{
  "arch": "swin",
  "model": "self-supervised image encoder",
  "dataset": "microscope photos of single blood and bone marrow cells",
  "train_examples": 194171,
  "image_size": 32,
  "crop_scale_min": 0.2,
  "horizontal_flip": true,
  "translate": 0.06,
  "color_jitter": 0.4,
  "method": "barlow_twins",
  "norm": "layernorm",
  "norm_position": "pre",
  "activation": "gelu",
  "mlp_ratio": 4,
  "head_dim": 16,
  "fused_qkv": false,
  "bias": "all",
  "qk_norm": false,
  "parallel_block": false,
  "inner_norm": false,
  "moe": "top_k",
  "kv_group_size": 2,
  "num_experts": 16,
  "moe_every": 2,
  "expert_mlp_ratio": 0.25,
  "experts_per_token": 1,
  "shared_expert": false,
  "patch_size": [2, 2],
  "depths": [3, 6, 3],
  "widths": [96, 192, 384],
  "projector_hidden": 512,
  "projector_out": 1024,
  "projector_hidden_layers": 2,
  "residual_init": "scaled_by_depth",
  "optimizer": "adamw",
  "lr": 0.0016,
  "beta1": 0.9,
  "beta2": 0.999,
  "eps": 1e-06,
  "steps": 6300,
  "batch_size": 128,
  "epochs": 4.2,
  "lr_schedule": "poly",
  "final_lr_fraction": 0,
  "warmup_steps": 630,
  "weight_decay": 0.1
}
Rows from block 8 of a small self-supervised image encoder, named by matrix and row number. Rows with one number belong to one neuron. Each number is 128 + 24 x the weight over its row's rms, rounded and kept within 0 to 255. All counts start at 0. Numbers have three digits each. After the name is the row's rms in percent of the matrix's.
Before each neuron's rows are labels from the 100 images, of 14976, where the neuron reaches its highest value: "top examples" is what is common among them. Only what is clearly more common there than usual is listed. The data: microscope photos of single blood and bone marrow cells. In brackets: how many of the 100, against the usual share in percent.
# fc1: MLP up (model.blocks.8.mlp.fc1.weight, 768x192), inputs 144-191
# fc2: MLP down (model.blocks.8.mlp.fc2.weight, 192x768, transposed), outputs 144-191

top examples: smear: peripheral blood (52 vs 16.2); cell type: lymphocyte (38 vs 15.3)
fc1.115 111:122113149131135158148153094098126125166138107128162134077130103149117094137093064109154113150100166120164125125080162118110112103173100059156147
fc2.115 081:115190096155103116114119139155133132131126103105085134134152106094128135101121180101093131125144139098087133153129133144124122136031121148107170

top examples: cell type: artefact (73 vs 9.8)
fc1.592 102:113098157117109136106133124107150091121117107140092173097149160151156110150116102098092132152114136147100144125096125158133123167124118119133090
fc2.592 110:135101136151172130107103127118090090111149147067106160136176122058131163133147106126113157135128107106106119105099078127094107125185148117124173

top examples: cell type: blast (30 vs 6.1); cell type: artefact (26 vs 9.8)
fc1.551 086:121147154096155103153149115133142102133102091092125137121131117156142092159096104152115146148139145144132095119163132135104094113163172112104140
fc2.551 068:120138128101112119160178100165133103127074102112114169180123146124141120108138161154151115099109134150122064173113133150097146163105095121133113

top examples: smear: peripheral blood (100 vs 16.2); cell type: band neutrophil (27 vs 5.6)
fc1.210 095:119098126135089131113150105157111102159103124167110110157133162119122143070144139128134080121131190146115096163101184136118178156152098146167119
fc2.210 064:132120141150118126112089135138104154098135167105124125169091093102086146117178164125089150093140132116139155130135081116146120129077127140081143

top examples: cell type: artefact (39 vs 9.8)
fc1.485 129:116110110131151150131124088127102101113114137099123124155130150093116135092185153140086177137125115155138124140161102135139131117158124105103112
fc2.485 188:113157135131089099133158179076140135176110093170113099087114134154140094130067112106121100162115155152100117119113145126129140109156137161151119

top examples: cell type: segmented neutrophil (71 vs 20); smear: peripheral blood (70 vs 16.2)
fc1.742 094:090130129185099169137130121092123098113107097119107133082116134119137131086102151110125129063145111143133110154073077137102126161162127118098103
fc2.742 071:143109156100146139129108086147132118095143167139136135167073129156112118150169091151147118136122114140132140099203126110138142099078118122127114

top examples: cell type: blast (35 vs 6.1); cell type: promyelocyte (27 vs 6.4)
fc1.519 117:058140130143126129166174102103157089116138115118142186142159103135112124134092119120166127155123110125147137096119121120162139156154110136177104
fc2.519 136:103119154157111129132105157127120118129147141138088167108127133083116128148140120088116123176122092105118144108147084115098125136118148143144116

top examples: cell type: promyelocyte (30 vs 6.4)
fc1.533 080:098113142111096136141181094136104097174098133160117122105116181136122095172095152145146107150093101124148110114133130158134138138169114120134099
fc2.533 055:134129181116109114159152149086111098115156117104105154117130114173115151153097090158146084176122113117096099100098085125135116145154150110149071

top examples: cell type: eosinophil (100 vs 4.2); smear: peripheral blood (95 vs 16.2)
fc1.138 092:098145165144137112108104108055138136134094123112129144107110143126151122163078095115112092108130123155130120120103163156133102164142157097163104
fc2.138 043:113143124111092099135139118138156108129148084164132113157113109169143122145079142123134071158113150115097141119135131163175114114035127155150105

top examples: cell type: artefact (31 vs 9.8)
fc1.486 148:097143156127124143151122138100120137135098119140144147121120179132131109093123129136086133136094097131116114160098098134070153198128134090095112
fc2.486 154:131186103161145119136109140115147125124106083115110131108147151123118128065116175104115159123124097143106098150104129146095081145177157114099146

top examples: cell type: erythroblast (66 vs 14.3)
fc1.103 103:108105073133142128113145191111116139093114146186174109111158132123141118143140093118125148173111097112130165123130173120125095106120179139132127
fc2.103 112:117160110139145122121108137113157142105130105184158119128132110144130102109114141122163119168132145095145191102163192116180111104044132132137118

top examples: cell type: blast (51 vs 6.1)
fc1.665 082:084119106146154145146168099135102097111125123173098160126152098103164125127090103111151106147130111125128127094084161109151129106139110131148137
fc2.665 071:114143114169127124118120117177114112119140124091083155142135117079089148132140158123120124134129105133087120137122073162099108152096121140151121

top examples: cell type: proerythroblast (41 vs 1.5); cell type: blast (31 vs 6.1)
fc1.662 106:106135146075153139129128138105146114118142127142130143127126161169127106107099099115131089140089150122129083115129200115128125153123153141178093
fc2.662 102:119108132122164136111090073150107086084136154107121177164163111078128146142162149123116169110134105103133132134140115141113104137158127111136141

top examples: cell type: artefact (25 vs 9.8)
fc1.305 095:123121147099104118132120125146122098134119102112129135120144131144152101097150160104120105123122135112109096097105167114140149147147115148149095
fc2.305 050:119158113173124147128087115164081098106143124092128132141104107128113153133161116117093180145158099167070113155102101136102125125165131128156142

top examples: cell type: eosinophil (87 vs 4.2)
fc1.35 090:125140152139083143130150168092128133115109125182115104142137170170115154131093120116083135164130129153157104103140153160133156157151170163166119
fc2.35 055:157163145078112113135154104144126122105136112116136128156101141182130128122127115148148063127104162155104126107165119151153129125052114133167120

top examples: cell type: segmented neutrophil (95 vs 20); smear: peripheral blood (91 vs 16.2)
fc1.580 102:140163131107150167150154147101103130107064116121139131102100144096141127115140162133110135121121099159125133195086146152115170125158105077101145
fc2.580 101:150104128131151120085105090129088114120144166054101108142170096080112140174152128158131117104139140105097163111105107103119100109170128110168166

top examples: cell type: segmented neutrophil (72 vs 20); smear: peripheral blood (51 vs 16.2)
fc1.423 073:116134148127140144162108111082120149142150108112142150133152118111144136177088133146124143151108100170143129154066124113146168168159105103166140
fc2.423 033:163151141145146150118149108182084112098096114083103113171161155109142147129149135158156088117139169137103143110103120115114159126047131126148150

top examples: cell type: blast (26 vs 6.1)
fc1.539 113:144093140106121137137151116103136124154102147102108136088173101130119147192094109125120100112118128154104166108114129122153107106174076126162100
fc2.539 139:120176150164131081145122169100123113143155092149093110105135156132106095117109125108149087163104130136094103092156103119130113122093162154141120

top examples: cell type: segmented neutrophil (74 vs 20)
fc1.472 111:124099126103089114117118092123122085124133133124138153144084147136111106165128091147080164131144145181114143120139106142097140103156152173167138
fc2.472 129:128128124080119144178114119126129101096079135107126174139092159082104141125162123136126159079149107175162109147123117114067156124149100155143115

top examples: cell type: proerythroblast (35 vs 1.5)
fc1.122 085:150142155146105156143111121159110098153126128111099162096119141126101086140121101138155146161098148117095086125142165092132154152151115119108089
fc2.122 055:104102167153115116123085147086127091109142159113114181109150124094127155155129114117121144154121079102116153103128089126139115157170157142144136

top examples: cell type: segmented neutrophil (64 vs 20)
fc1.98 077:126117163096135143121142094146150151125140138161103101107143152126148148093105097113106088144106154132157132127115160122090173139131138099160106
fc2.98 030:127111130106139127156118152138101155111135152182134151172102148142101129125185114187132152129117089167120115167161127103168171120067124111136115

top examples: smear: peripheral blood (73 vs 16.2); cell type: segmented neutrophil (43 vs 20); cell type: platelet (39 vs 1.1)
fc1.747 096:142106121096169128153125130148104111159126157104127133139163117120105121104119109171161145141086110120147083148111145124109110147128185111091124
fc2.747 072:109157130121093115157187164120157143171104070145129143087128137194122091089091147119162085157095124127123099126138115145150118145099146133140072

top examples: cell type: artefact (34 vs 9.8); cell type: promyelocyte (27 vs 6.4)
fc1.599 113:083143121180114119134118138108109107106165140164117172130097163120102140131151140087105139136092097159096154140114122128158129156113116136093129
fc2.599 135:146121145144155131100114173098099133147137119139132082105156144087138124125115079129106111145112120104132138118121121127117140102159160106106171

top examples: cell type: segmented neutrophil (78 vs 20); smear: peripheral blood (44 vs 16.2)
fc1.150 133:098161097172155142124121148143116149114105120153142103121114140083158119068166133106137156087108114154141145176140135107113166166155120104083126
fc2.150 175:154100141096168114107116097089111116130130149058104116125181110084118127160127129159146113110131134100121132118097116104110102129209138099166165

top examples: cell type: segmented neutrophil (84 vs 20)
fc1.195 098:162104120091106121136150141094136093125141161153131111104109115136107109152128107141142146176084090130123138117105115131101112120146141104141168
fc2.195 095:146135137091107139127153106169093118126138136093130137157162116149121164146113115179110117096131156149092088179100090145146138134130140110127166

top examples: cell type: promyelocyte (38 vs 6.4)
fc1.73 120:125149116153141144114132132177097108138138160135081139127115122090123099125165152092126153109139124156139137128164129117100159097134113134111144
fc2.73 136:094135137161099114135125180092145113138145081175134126082131150136108110151089096085141100206115086115125138097123113133118112129121166158150080

top examples: smear: peripheral blood (99 vs 16.2); cell type: segmented neutrophil (95 vs 20)
fc1.577 114:111116139125116146119107157108138126126111122150146108096114114119139142124101070127088133139126123155154145144122150136116177145156091098105136
fc2.577 104:159175135152137117082097138118131133113138113096090097130162105087112137092109181094110129111136148088106161110114115116134098117048133140130174

top examples: cell type: blast (25 vs 6.1)
fc1.174 074:097168097134099135130108135156143128114110095120104120098089146122147084107161112128098142096122090170149087126099102137090124164137133092148147
fc2.174 031:155130122147153129142127126139107151151097144085106135154117166135138119090138115136103140095083133172128075135113095105106149162178106113125108

top examples: cell type: lymphocyte (45 vs 15.3)
fc1.403 066:131107117139140096137106136144157087165110135161157137149103125166097138103145087144161116128128146138170086120130132148147138164205146133158127
fc2.403 028:115111139106127166126125131140116102133155133146146172173166146123114163148122082169156134081121108133157104156102123156081113122101108118122144

top examples: cell type: plasma cell (39 vs 3.6)
fc1.336 102:114127076123091104122135135103102105164132119135135148128126154138144101116141114159114137169134163162100132152159129136112123149115147153155083
fc2.336 117:150091182117155129133114112058138127117153168104130150085134116149135129156116067140134125135136128115145150093148122104147123110192157129136113

top examples: cell type: lymphocyte (76 vs 15.3)
fc1.339 108:124144138153178124134147160141135138115157095114155116070157120078141111123108142123170136166114141098143131091081158157087116136125152084161163
fc2.339 109:126151139138115119110118157129134156125114133118107096125110116117108114139139136127135094130127149106114178105138131104135142104016130143137158

top examples: smear: peripheral blood (96 vs 16.2); cell type: segmented neutrophil (40 vs 20); cell type: band neutrophil (37 vs 5.6)
fc1.548 087:116143115109124108140151169139130112153101158144099106142104163125154146148126144150114125092141115117173123172154158125165155121173087134107130
fc2.548 060:121154120139163139123094094126100117087105112114119133171084125089096144094169178151138163099115134165140139133108133117123123140093090107123137

top examples: cell type: plasma cell (54 vs 3.6); cell type: promyelocyte (25 vs 6.4)
fc1.523 122:113125094165113120141105107169132115155103108157095138150121129093145093143165136115093114142163156144110134110138123126110154128126131153117095
fc2.523 124:132103167117138105128108143088136110127157111130132140097170132117113120174107071117151101177126095092143132079135113123122104119148182143157109

top examples: cell type: promyelocyte (28 vs 6.4)
fc1.567 087:101126153173132112157112188109159158135123134120106124107151133139164079110093123112117086187119100139117093110061102147158146151168146132127110
fc2.567 067:140116106115112134120136093191119109110127119091119132172117142114098143135148155126155125105133118161131110132106108148108108142095108116151130

top examples: cell type: erythroblast (62 vs 14.3)
fc1.560 085:131120087166144116138103159122104133153101081113105086119175132066121097115141162116144137149123126118157130168104136112147145126152147110136159
fc2.560 074:148158125102145134164128117153098143119083112125147107140101186164125110115145114152130096080118155191136089160136150134127165123079125106109146

top examples: cell type: eosinophil (77 vs 4.2); smear: peripheral blood (61 vs 16.2)
fc1.130 070:146127103126158136114116170119092143170131097110143134134133159145143132153085155145161147098160111148163113100124124159133102156178163143155164
fc2.130 030:116140113117109108125133118187150113110112117129150126183122133165124154091156127147114083113114115123113101122164103144148148131044084145146136

top examples: cell type: proerythroblast (32 vs 1.5)
fc1.638 085:122080149134114118161162114131114084140105145178140157106162142099159127130128114140160104171092082161128143100140168121131105131152156138148073
fc2.638 048:101117139147104142175113138098106123136139148141152165102125138126130136155141084145138116193115067138157132121129105137120127133163153135131116

top examples: cell type: erythroblast (32 vs 14.3)
fc1.50 073:088150110144162097166162140145103124176096122115136130115091130117173084129086117089153151107111158144128137135086117136100156114138135128127083
fc2.50 034:127100134114093113075115143101119113146155145108100121124176113099106140148162128119112121148152133131109139130087116123158142099054115148158155

top examples: cell type: artefact (53 vs 9.8)
fc1.743 075:117087099156098123144120168100125158125156108112088129087142156149146112162146123083097111101145093131128160119091104098095126108153143134124136
fc2.743 038:118113135128102099114130119132157116111143153142131106180120087142133096131124116094146119130126148133141150080179149110180119136019124184171112

top examples: cell type: artefact (49 vs 9.8)
fc1.170 095:152133133141113136144136123095149090103098128119134163101133172080125141093140093117125147154130122155140147159155184112160120173155127131154127
fc2.170 060:113097145130167134145114154105117148153134122172144072095113190073133106121134105136140111148134109149149133122156137106079153114149111135117116

top examples: cell type: erythroblast (67 vs 14.3)
fc1.200 107:085103076171119149113109173115107139120114116158123091112151104102146116104107134076101145141139161158154130140128144130128118109133177127124119
fc2.200 104:133115161099140100134125103111140095113152122157146130143171121155113100169119075128165076158129133114131136078175154114152120100066136158186103