A small self-supervised image encoder, trained from scratch.
Model: 9.01M parameters, 32-pixel images, arch swin, norm layernorm, activation gelu, moe top_k, num experts 16, patch size [2, 2], depths [3, 6, 3], widths [96, 192, 384].
Training: adamw at rate 0.0016, batches of 128.
Rows from block 9, named by matrix and row number. Each number is 128 + 32 x the weight over its row's rms, rounded and kept within 0 to 255. All counts start at 0. Numbers have three digits each. After the name is the row's rms in percent of the matrix's.
# proj: window attention output (model.blocks.9.attn.proj.weight, 384x384), inputs 129-171
proj.31 088:064138157127160130113195097091150054127093145132114148144121148092139121118145102180118111109108116132138088129117113207151115123
proj.32 122:025234054177117102116175130152165081149027091095134051107138180132158118135115091138109157144156119102153141148100135146087120168
proj.33 106:097154166143132141114121139150159167125157145154108196144134062124112158140139152123167081141122125130159114106150117139119149123
proj.34 093:168122119135110155115154179114126109157108177140131139125117098149149163091098117159116141129154134085102099170098117131101114170
proj.35 098:083146116132149119126142149159136158138090109101207097108075134111110071200133116085139204150126132154122134153140135125139129099
proj.36 094:118098087122095132131110094095110097093139082156181085162133124155143158096101161114139122181164122134170207149114114156087086140
proj.37 087:162126144124103201087150120115157042151134157121065195101121099131173107137158130194101066085170086129178109158103146152130116098
proj.38 119:111082067114155134136094144127089154127149138154117145141109081154098164065130148149142102106110098117151071146155142115176153085
proj.39 101:137164141107115088112086177152142147132137152109071095114157161114131153142117079123129141149163147157106175140115100100103106125
proj.40 108:127100138165149132119153077133107093102123142078175083130084136106128092205104125088125215159117147116122108125124119145141113135
proj.41 087:164173192146122151145179118120189131135098145134177105176108112136115126088123135086166131125114191095044184128087110079102112169
proj.42 110:144116090098117102087074215115091094146163122126134132128137155106138106176129151152107136159099098082171145079111157161079144115
proj.43 086:164172111110071124143133146142119143157058153103128115093154158082162100125122072151081139108130149117098113131104144128126118149
proj.44 080:158039210084181182102150073121159086134165135121081196086152104058100142134128151181137061093104108128115140099142150122167114147
proj.45 094:113145191120151116093170104178216161121064159106136163110152132127141085109133106165131101116081159161141184091144112110067106110
proj.46 095:089173122136141087151100172164116214089132119142084140108104075156107136114118126112141122140082093124108160116146106117089124106
proj.47 102:102141128122134117136118125139134141125094119111115162071142131104149114187156151131133096136073133160124101100181129081146100137
proj.48 085:073153077162125138140146073145103100103067147137140131170105145144107143057108164098113127127106127130103111136160156142198151129
proj.49 108:129123125148127132163106143136114185115120109133114135157125135147166165046111143139129076152129100141168121118139156133094114103
proj.50 080:191127136112088156134135148093117071147110109067126072102101165070106092203096112164100160086109155133143137090108161154095125168
proj.51 101:082133053156130106115119160148127149122097087109153087125136147092139062160128074194080127117148150086158149160087137151114114156
proj.52 110:172138154090101156111128120140144129122111111093164084152127146137119087172138127111105165130182144118074173162097114104095106144
proj.53 120:131123245159154182117226042131167113142111156111143158123114102134115113167136166102127148122131122123086126138145110130127119127
proj.54 114:117106077134119088136076173111068162122178083135138121201114122157117165056130149085156152156142072126175116122098139146102173078
proj.55 092:108148114129123099129129133119124170123146123118124156105089136138143104180138159110129152144061138169131107115215125084178111087
proj.56 098:162132132108149127134082135143164159109121137160050194078182121100138154103149114131111046105116096139138116096176107099124142121
proj.57 104:144096105167152115127108110121075154111144133116186085176087156158145104104114144159105153137183108134107200172104124173119143134
proj.58 135:152061103123133143124080180086079132115203126143144107152090133125119122122147137131130138146121095105154092139128163126145151118
proj.59 089:031156056188138114138125108147112155140013117139133116193179132158118140122137120103141100133121134143124131138144120081167149093
proj.60 106:132116085136154141163154135151149114119095117145125136135142116150144144085100122167129089100140154157055180206135099126162145124
proj.61 073:123169170098136137165117139108142132130099096094156068193137162140139184101120181095130124145154118105065111159098152096153081155
proj.62 085:125173075103124126113101175158122148137067165115042147034139127073147091110152056212083054068137094129167135123131157108120163118
proj.63 084:152114130114124123110146138119114077151156126147134124086107111165126128094119112133127127109149108109150119118130124150124135142
proj.64 094:150128154154143153142210054153160084113067122143105134099139124129122171123113147120117142139104147131104109161122104130153084143
proj.65 091:093160037083118124116114145098090123141137100070177068150128178114138090141109128122121179139131123130159104117133136155157120136
proj.66 076:081127128087129137128136113142135130115167088118197110196092140145106150133116153123136142145137129143118174168108132094125061125
proj.67 094:218126189101114137125106165147149167136173121155043214109130107148086200052126155120159020097106147146084188138124094107131151090
proj.68 092:182090189089150159089169088113155137138197151162090160111147136109117151043133117158147084089082135095131079091161121111130140112
proj.69 095:155109082113150104150013188112107163104136139156122084183131129124108177096108131146145181153144111139098120173160137112144121135
proj.70 088:128144112144173081123091205167117150114105122133089171119135125125132173080134130173119084089112173144115113108163110096128141120
proj.71 100:184092166130167111123139144112145131116185141115177140166114130105123094145128132130115145117105104105122146107085147161076156120
proj.72 101:114206113122087124121151111149181123137080147118129141061180144102142057222151081162091105118151187162074185129114084098129097111
proj.73 091:123129056147126125124081216153079156104131135120151117121103094162160149139101130129141110100120113159168130123144116129135137114
proj.74 094:092121162157188163125188046139135089141101170138107141136107135155141144108123133151119113118154117101098149158096129141157172115
proj.75 080:185162183138170106127179118170187127176139197161075207146181113144076159102111151099168068113126163130100134121151117100155147146
proj.76 104:074128147140150168097151076117160058143081123125141115162123148135113130197160198113136149179156104139156099118136141143159117153
proj.77 081:104161161145144178119173087123186098171091150144061193019214112112155098201134075131090030100094107171144113111124117141083117146
proj.78 074:144112120136142116134074158118099158125158118092092148001164112114146078173140043250091139076147095125147111117090108120135113107
proj.79 116:121138144160143173155172042142173102142063168165071202157162103151105216000124187096162066109132132154100089154114128162155153108
proj.80 079:039195073195142065148138169140144150096048101163124109189131103160118159044104152110138129152151178145132130113104106145141153108
proj.81 347:118119229149133172128221000128192074166091161143107143176130110154131180054136183090152101150156116150127149121107126140099123150
proj.82 124:189108185081102156102131140109143101168221134160112166133155135141140140105161163121120080129111114124167130080132109124139142122
proj.83 104:194070119109117152099089148093081073164194166137087181064141103120135115136127152106120103108135082099150105127113139197129178145
proj.84 109:087152087112141110149075146133099165110131102119177128131136134134120114180132117138145134146075184166109139121167128106142103144
proj.85 106:140154103090124091144084195138122177120157070152135085145137152143139108170136131117141136150148092084163146170102123103098094177
proj.86 084:102158133144097095155124118147106160112051095105144073071122124129145088231112053120103166115110138179106109146148126127143107133
proj.87 104:177145192097114117098140141164169169149161126123110123092150102137134090162134111159135118124094134160172147095140130118118133100
proj.88 089:100184057120092067181084188158131188104096089120099117060194141099129105162130072122093113099128191129073147120125098101156103139
proj.89 101:131121095130122126136105144123085144114163103147126142140139096133124140083127140126156089139150099092188053142126163118115119117
proj.90 092:115154134153113086142122147149137160118137135120132152099165136133152114127138132092158098149165135097103146145104111114095134178
proj.91 086:133085047131142122149129140140070106098091129138160059161084120131092142136110147138143189105151150128119120165105129110138107143
proj.92 132:128110095087106119131077139110119178119168085140117148159162147130127156083151124152134092143162096147176128156126136121124126141
proj.93 096:157124136149119126123155128153133174133118168149141119107117090136155082106101097157111129115110154146135181101151114128090154100
proj.94 088:106127070183138118123161113122132110116084105148084144074144104090116128141141101165101132087116156114071149162128124105135131129
proj.95 084:106158163147133108116136130130141122126111117125064149142140157106105213091138156123150090115071125132131113110147125145161114168
proj.96 092:207088133116106189115135173068109046174214160150079137117137156111150139118141165141136102123147103104147102143093120157116173112
proj.97 119:055191042183146075144117136178110178116024103116167085170120143113122121171131112097119197146123173189099169168152112104160109121
proj.98 073:135175162119132157153127093178141147128079181136134130097113103136158132115098097164103117087156159155096144173160166111162176097
proj.99 098:160137174133135161105181094137175095130069171123106154199153124156065192090121186057155129154142177099067141149148126137153130181
proj.100 102:090202050128121103147125163154152128140067101128167057156120167138133145162118102115131160170168133111091167174106132122077098176
proj.101 102:191048192102106136121123158105091052153179183167120132160125109117128158065136184089147097127122128090119101131108129163157157136
proj.102 099:190142164116102125121091158120149126152160128118128110099141150140128109172126104125123147136140137108139156113131092127087071147
proj.103 104:145129210124126153126141080119137162137163122091101117025136130084121077197125051144092118119140099156133117127134137138122117150
proj.104 115:115136086131134137132116142090115124116137109121078156032170120066160044164125049205097108064141105140134117187123128116173133071
proj.105 085:131057144159140134169155126112124140130124128157062183135157122130097205044110171120161067112089093124179072114160139123104171083
proj.106 095:156124143090098164125124091117133118127150127146136146132152145140134129150118150082137117162129122105094128142136106108087071152
proj.107 101:109124130127124100120114092122141141074108075156138107143146158141139122116119105147127109159145146113165136142128099117104088167
proj.108 097:152180172140135098100151144153150139145121132117115112068123124119149123168139118065116144142109145147139137100121092136084113149
proj.109 091:119163122156113146156132137136143170137073148155131123198114121195116185031111159105139111140166117131132133186131122131124122126
proj.110 093:141163107082077152164061155123106161142145123140140086128164147111160098124144099160132099121126095154194102102162127105100099111
proj.111 110:147094105141147151128111191085077092139170131139095168135134116125118147094132172160118107141102090105163085117135160153160143114
proj.112 092:105101127113126132121137062123122153131128125163095188076173115129163124093141126130131053112133116122169103147111142122075121131
proj.113 088:092161071111079108142133152115109133114084090119148052169104196147119115147127095158114167144145152122128169140093117123120086113
proj.114 103:154203150120102096135097140165167152115071152103119101123137134140133176109114089109123126115115131168132181126150103059078080129
proj.115 100:119155142116124131152094143127153141116171128143143161179154170152122167081130124130130104177126060130212140082114104132066107094
proj.116 068:071170137153178072181142137149114225095093143086173095152120103139111145140120127035142185173119157107091152162168120110121123118
proj.117 117:205124096070113096147034202132071169137178129084126109065107139102114111200127098112111155099124111141106113175172130089165099118
proj.118 078:090083131129163124081177096125117158143168102145174137105088133107152091120163143166106100099093125148143151135146152127151153081
proj.119 094:148132159154113140160183047111092116147121140117145118163078085157074152088128157063147143116149115117132123150094162148138134127
proj.120 113:105085045134124079133073155108065154084131088089185126205065144154103153168125168098161207149111105108153150153136145153149141132
proj.121 102:159108125123118147087119118097152087145160134103122136133108150129109122168134142126138120110159081109157141144113124149106091151
proj.122 088:116142155151201114136153109152125113119088154142135139057154123120173085133116094180102113100083177161092118119150125143125135134
proj.123 091:127181155117100153111160103148154087175085167120156103063155119107183095166122104197099126099134158105135097122163153145155166114
proj.124 111:255055240071105182097127146097128042152233181144057162149147123113122157075126141157110066090131081100151086102112137123138138096
proj.125 083:188146160120096162123132124107144156120125143144105116176126115151127153079123147065163132104112120119091102105143113088120105114
proj.126 078:078129101077129124137069124150126149100132100104173105144118166096159055177114124172125174122085147142128180095133139134101157094
proj.127 092:158079106119138147121104154143137137130135130111119155154146157109127159126159157138113112093124142129130063106165144111192155119
proj.128 107:043159029172124115128151137150106120127105095139169147151062097133103140102133156115143150131120089109147079138146155159176190079
proj.129 094:182097171101107192105170066098147074134158165147107160105177125130160117074151119144107049136122142124130094110104129109131136134
proj.130 127:073179074147131073147107168135136164124091123138173120195111099168137108119115108127139153139107189116115179156124092120129126130
proj.131 091:127156081142122129147078150113135104123068140097139069141113119111084152136123121120113151100139133133101144122119137118121094168
proj.132 089:123149112129136102091153144160141105164127117104144064116134175111158073152112079188095160128113158130112137100153121141137180129
proj.133 081:155071076071136184090107161077093018171199136118159097199068127133122117112114167120124156137139146154134087126130163152185133117
proj.134 079:121114211124138147101174067129197152119133157152086172096171110108171112095118087191113074122103098128155136080142121113061118141
proj.135 084:139084148113137103117117139089117093116210115149098148095097103099158101167124110136131117103129067104174095119105111159107126124
proj.136 088:050124115152164109105149110134117109102073119104189080147084130177146107108104122128105178130107101125181090137138164165139183106
proj.137 081:047104039191215085172109106157072144097107106146122152116124134125137122097118146141124085089110115120101050187171176126186166132
proj.138 088:129121094132124116154116113105077113124086137151134140248107097184054204050117194047181118152137127134092153150091104117113157139
proj.139 122:106166038095100089133047214128106150109161084132109122068153163105146098139146067197108121105141102130158110142147127118117120122
proj.140 098:066149118139155128155147062140123155106091121154104129154160153130114151066148143164126077139097138111173094110123130135135177111
proj.141 091:136170174179130158130198104163169119144102167136093135040124091113155097187106133052138097109103147107123150116149117095121116148
proj.142 075:098164072161111092142115171139097131164120101156130122206170157118158142145116098157093123145144136176137173144139122171137145140
proj.143 087:193136155108131154125111155094128135117160097160134118149129120105152121115153155138099100120164118116090131112107136094136102136
proj.144 091:124133160141136111130162070155139136126101175122146127130058060126093134163105140053140161130107114114098115127150115137155123120
proj.145 101:149112151116177109144106177161158219108098141143074171060137120096153108174144110133097104098125123171099116107165141090128119123
proj.146 103:117166171106091093145087184137153196088146127154084131061154152102139103153143092163109090133094155152138132116161124118092110117
proj.147 105:115172094135085095108106163153154136128142104155137133157147120134134152098116116158124120148144117106147134134136100106091129154
proj.148 081:096157102144123111182089147164132199106097121130074147099126109131151141109116134111128106105133146169085178174096076096094118134
proj.149 091:045183075168117094142131213166085161144118125120182106167132132166132121117142150081153173175128114145140140060101123149115182092
proj.150 108:169083190109126164107116125107100125139165120127099148093139111104115168114141117151127102087181079110128130153102134111124096106
proj.151 092:097148096161168100110162153142106126116092127091134084065104140117135079179097073134110183134155143127107179148102142156110117112
proj.152 096:147078145144126130129105112119123154103167128127094178077182127137183112081154118157102040113109121107160128072145143135090141110
proj.153 100:029173079171169077153131126153118213082083073113176106140117151144138081160143111108124176168124137155161188137127148160146140105
proj.154 103:090182041144133081134080177133095146113107132093129112085120178093130102178130105150119161143115146152123139148147134158147154082
proj.155 098:131162179138135159106209080109169114158113163141069176027155113082180089120158097136110040102142117118102144174110103125108152155
proj.156 077:153068193100167109079139040099126125110152084107159155162086092163156135096111181149152131111125112115137102147113138193112147128
proj.157 088:185073141095126181096109127095114057165187153118103166112157107125138151108143158154113075123082092122216074071146155147135146129
proj.158 084:082143105184159123112183102122116114099126107158111162128100094119133096128119133080158148118115114104141129100119099154111188109
proj.159 094:162138156137118126133123145125156127124112163165049193104199110128141162047130139143108016076129081121180107099115115142073152145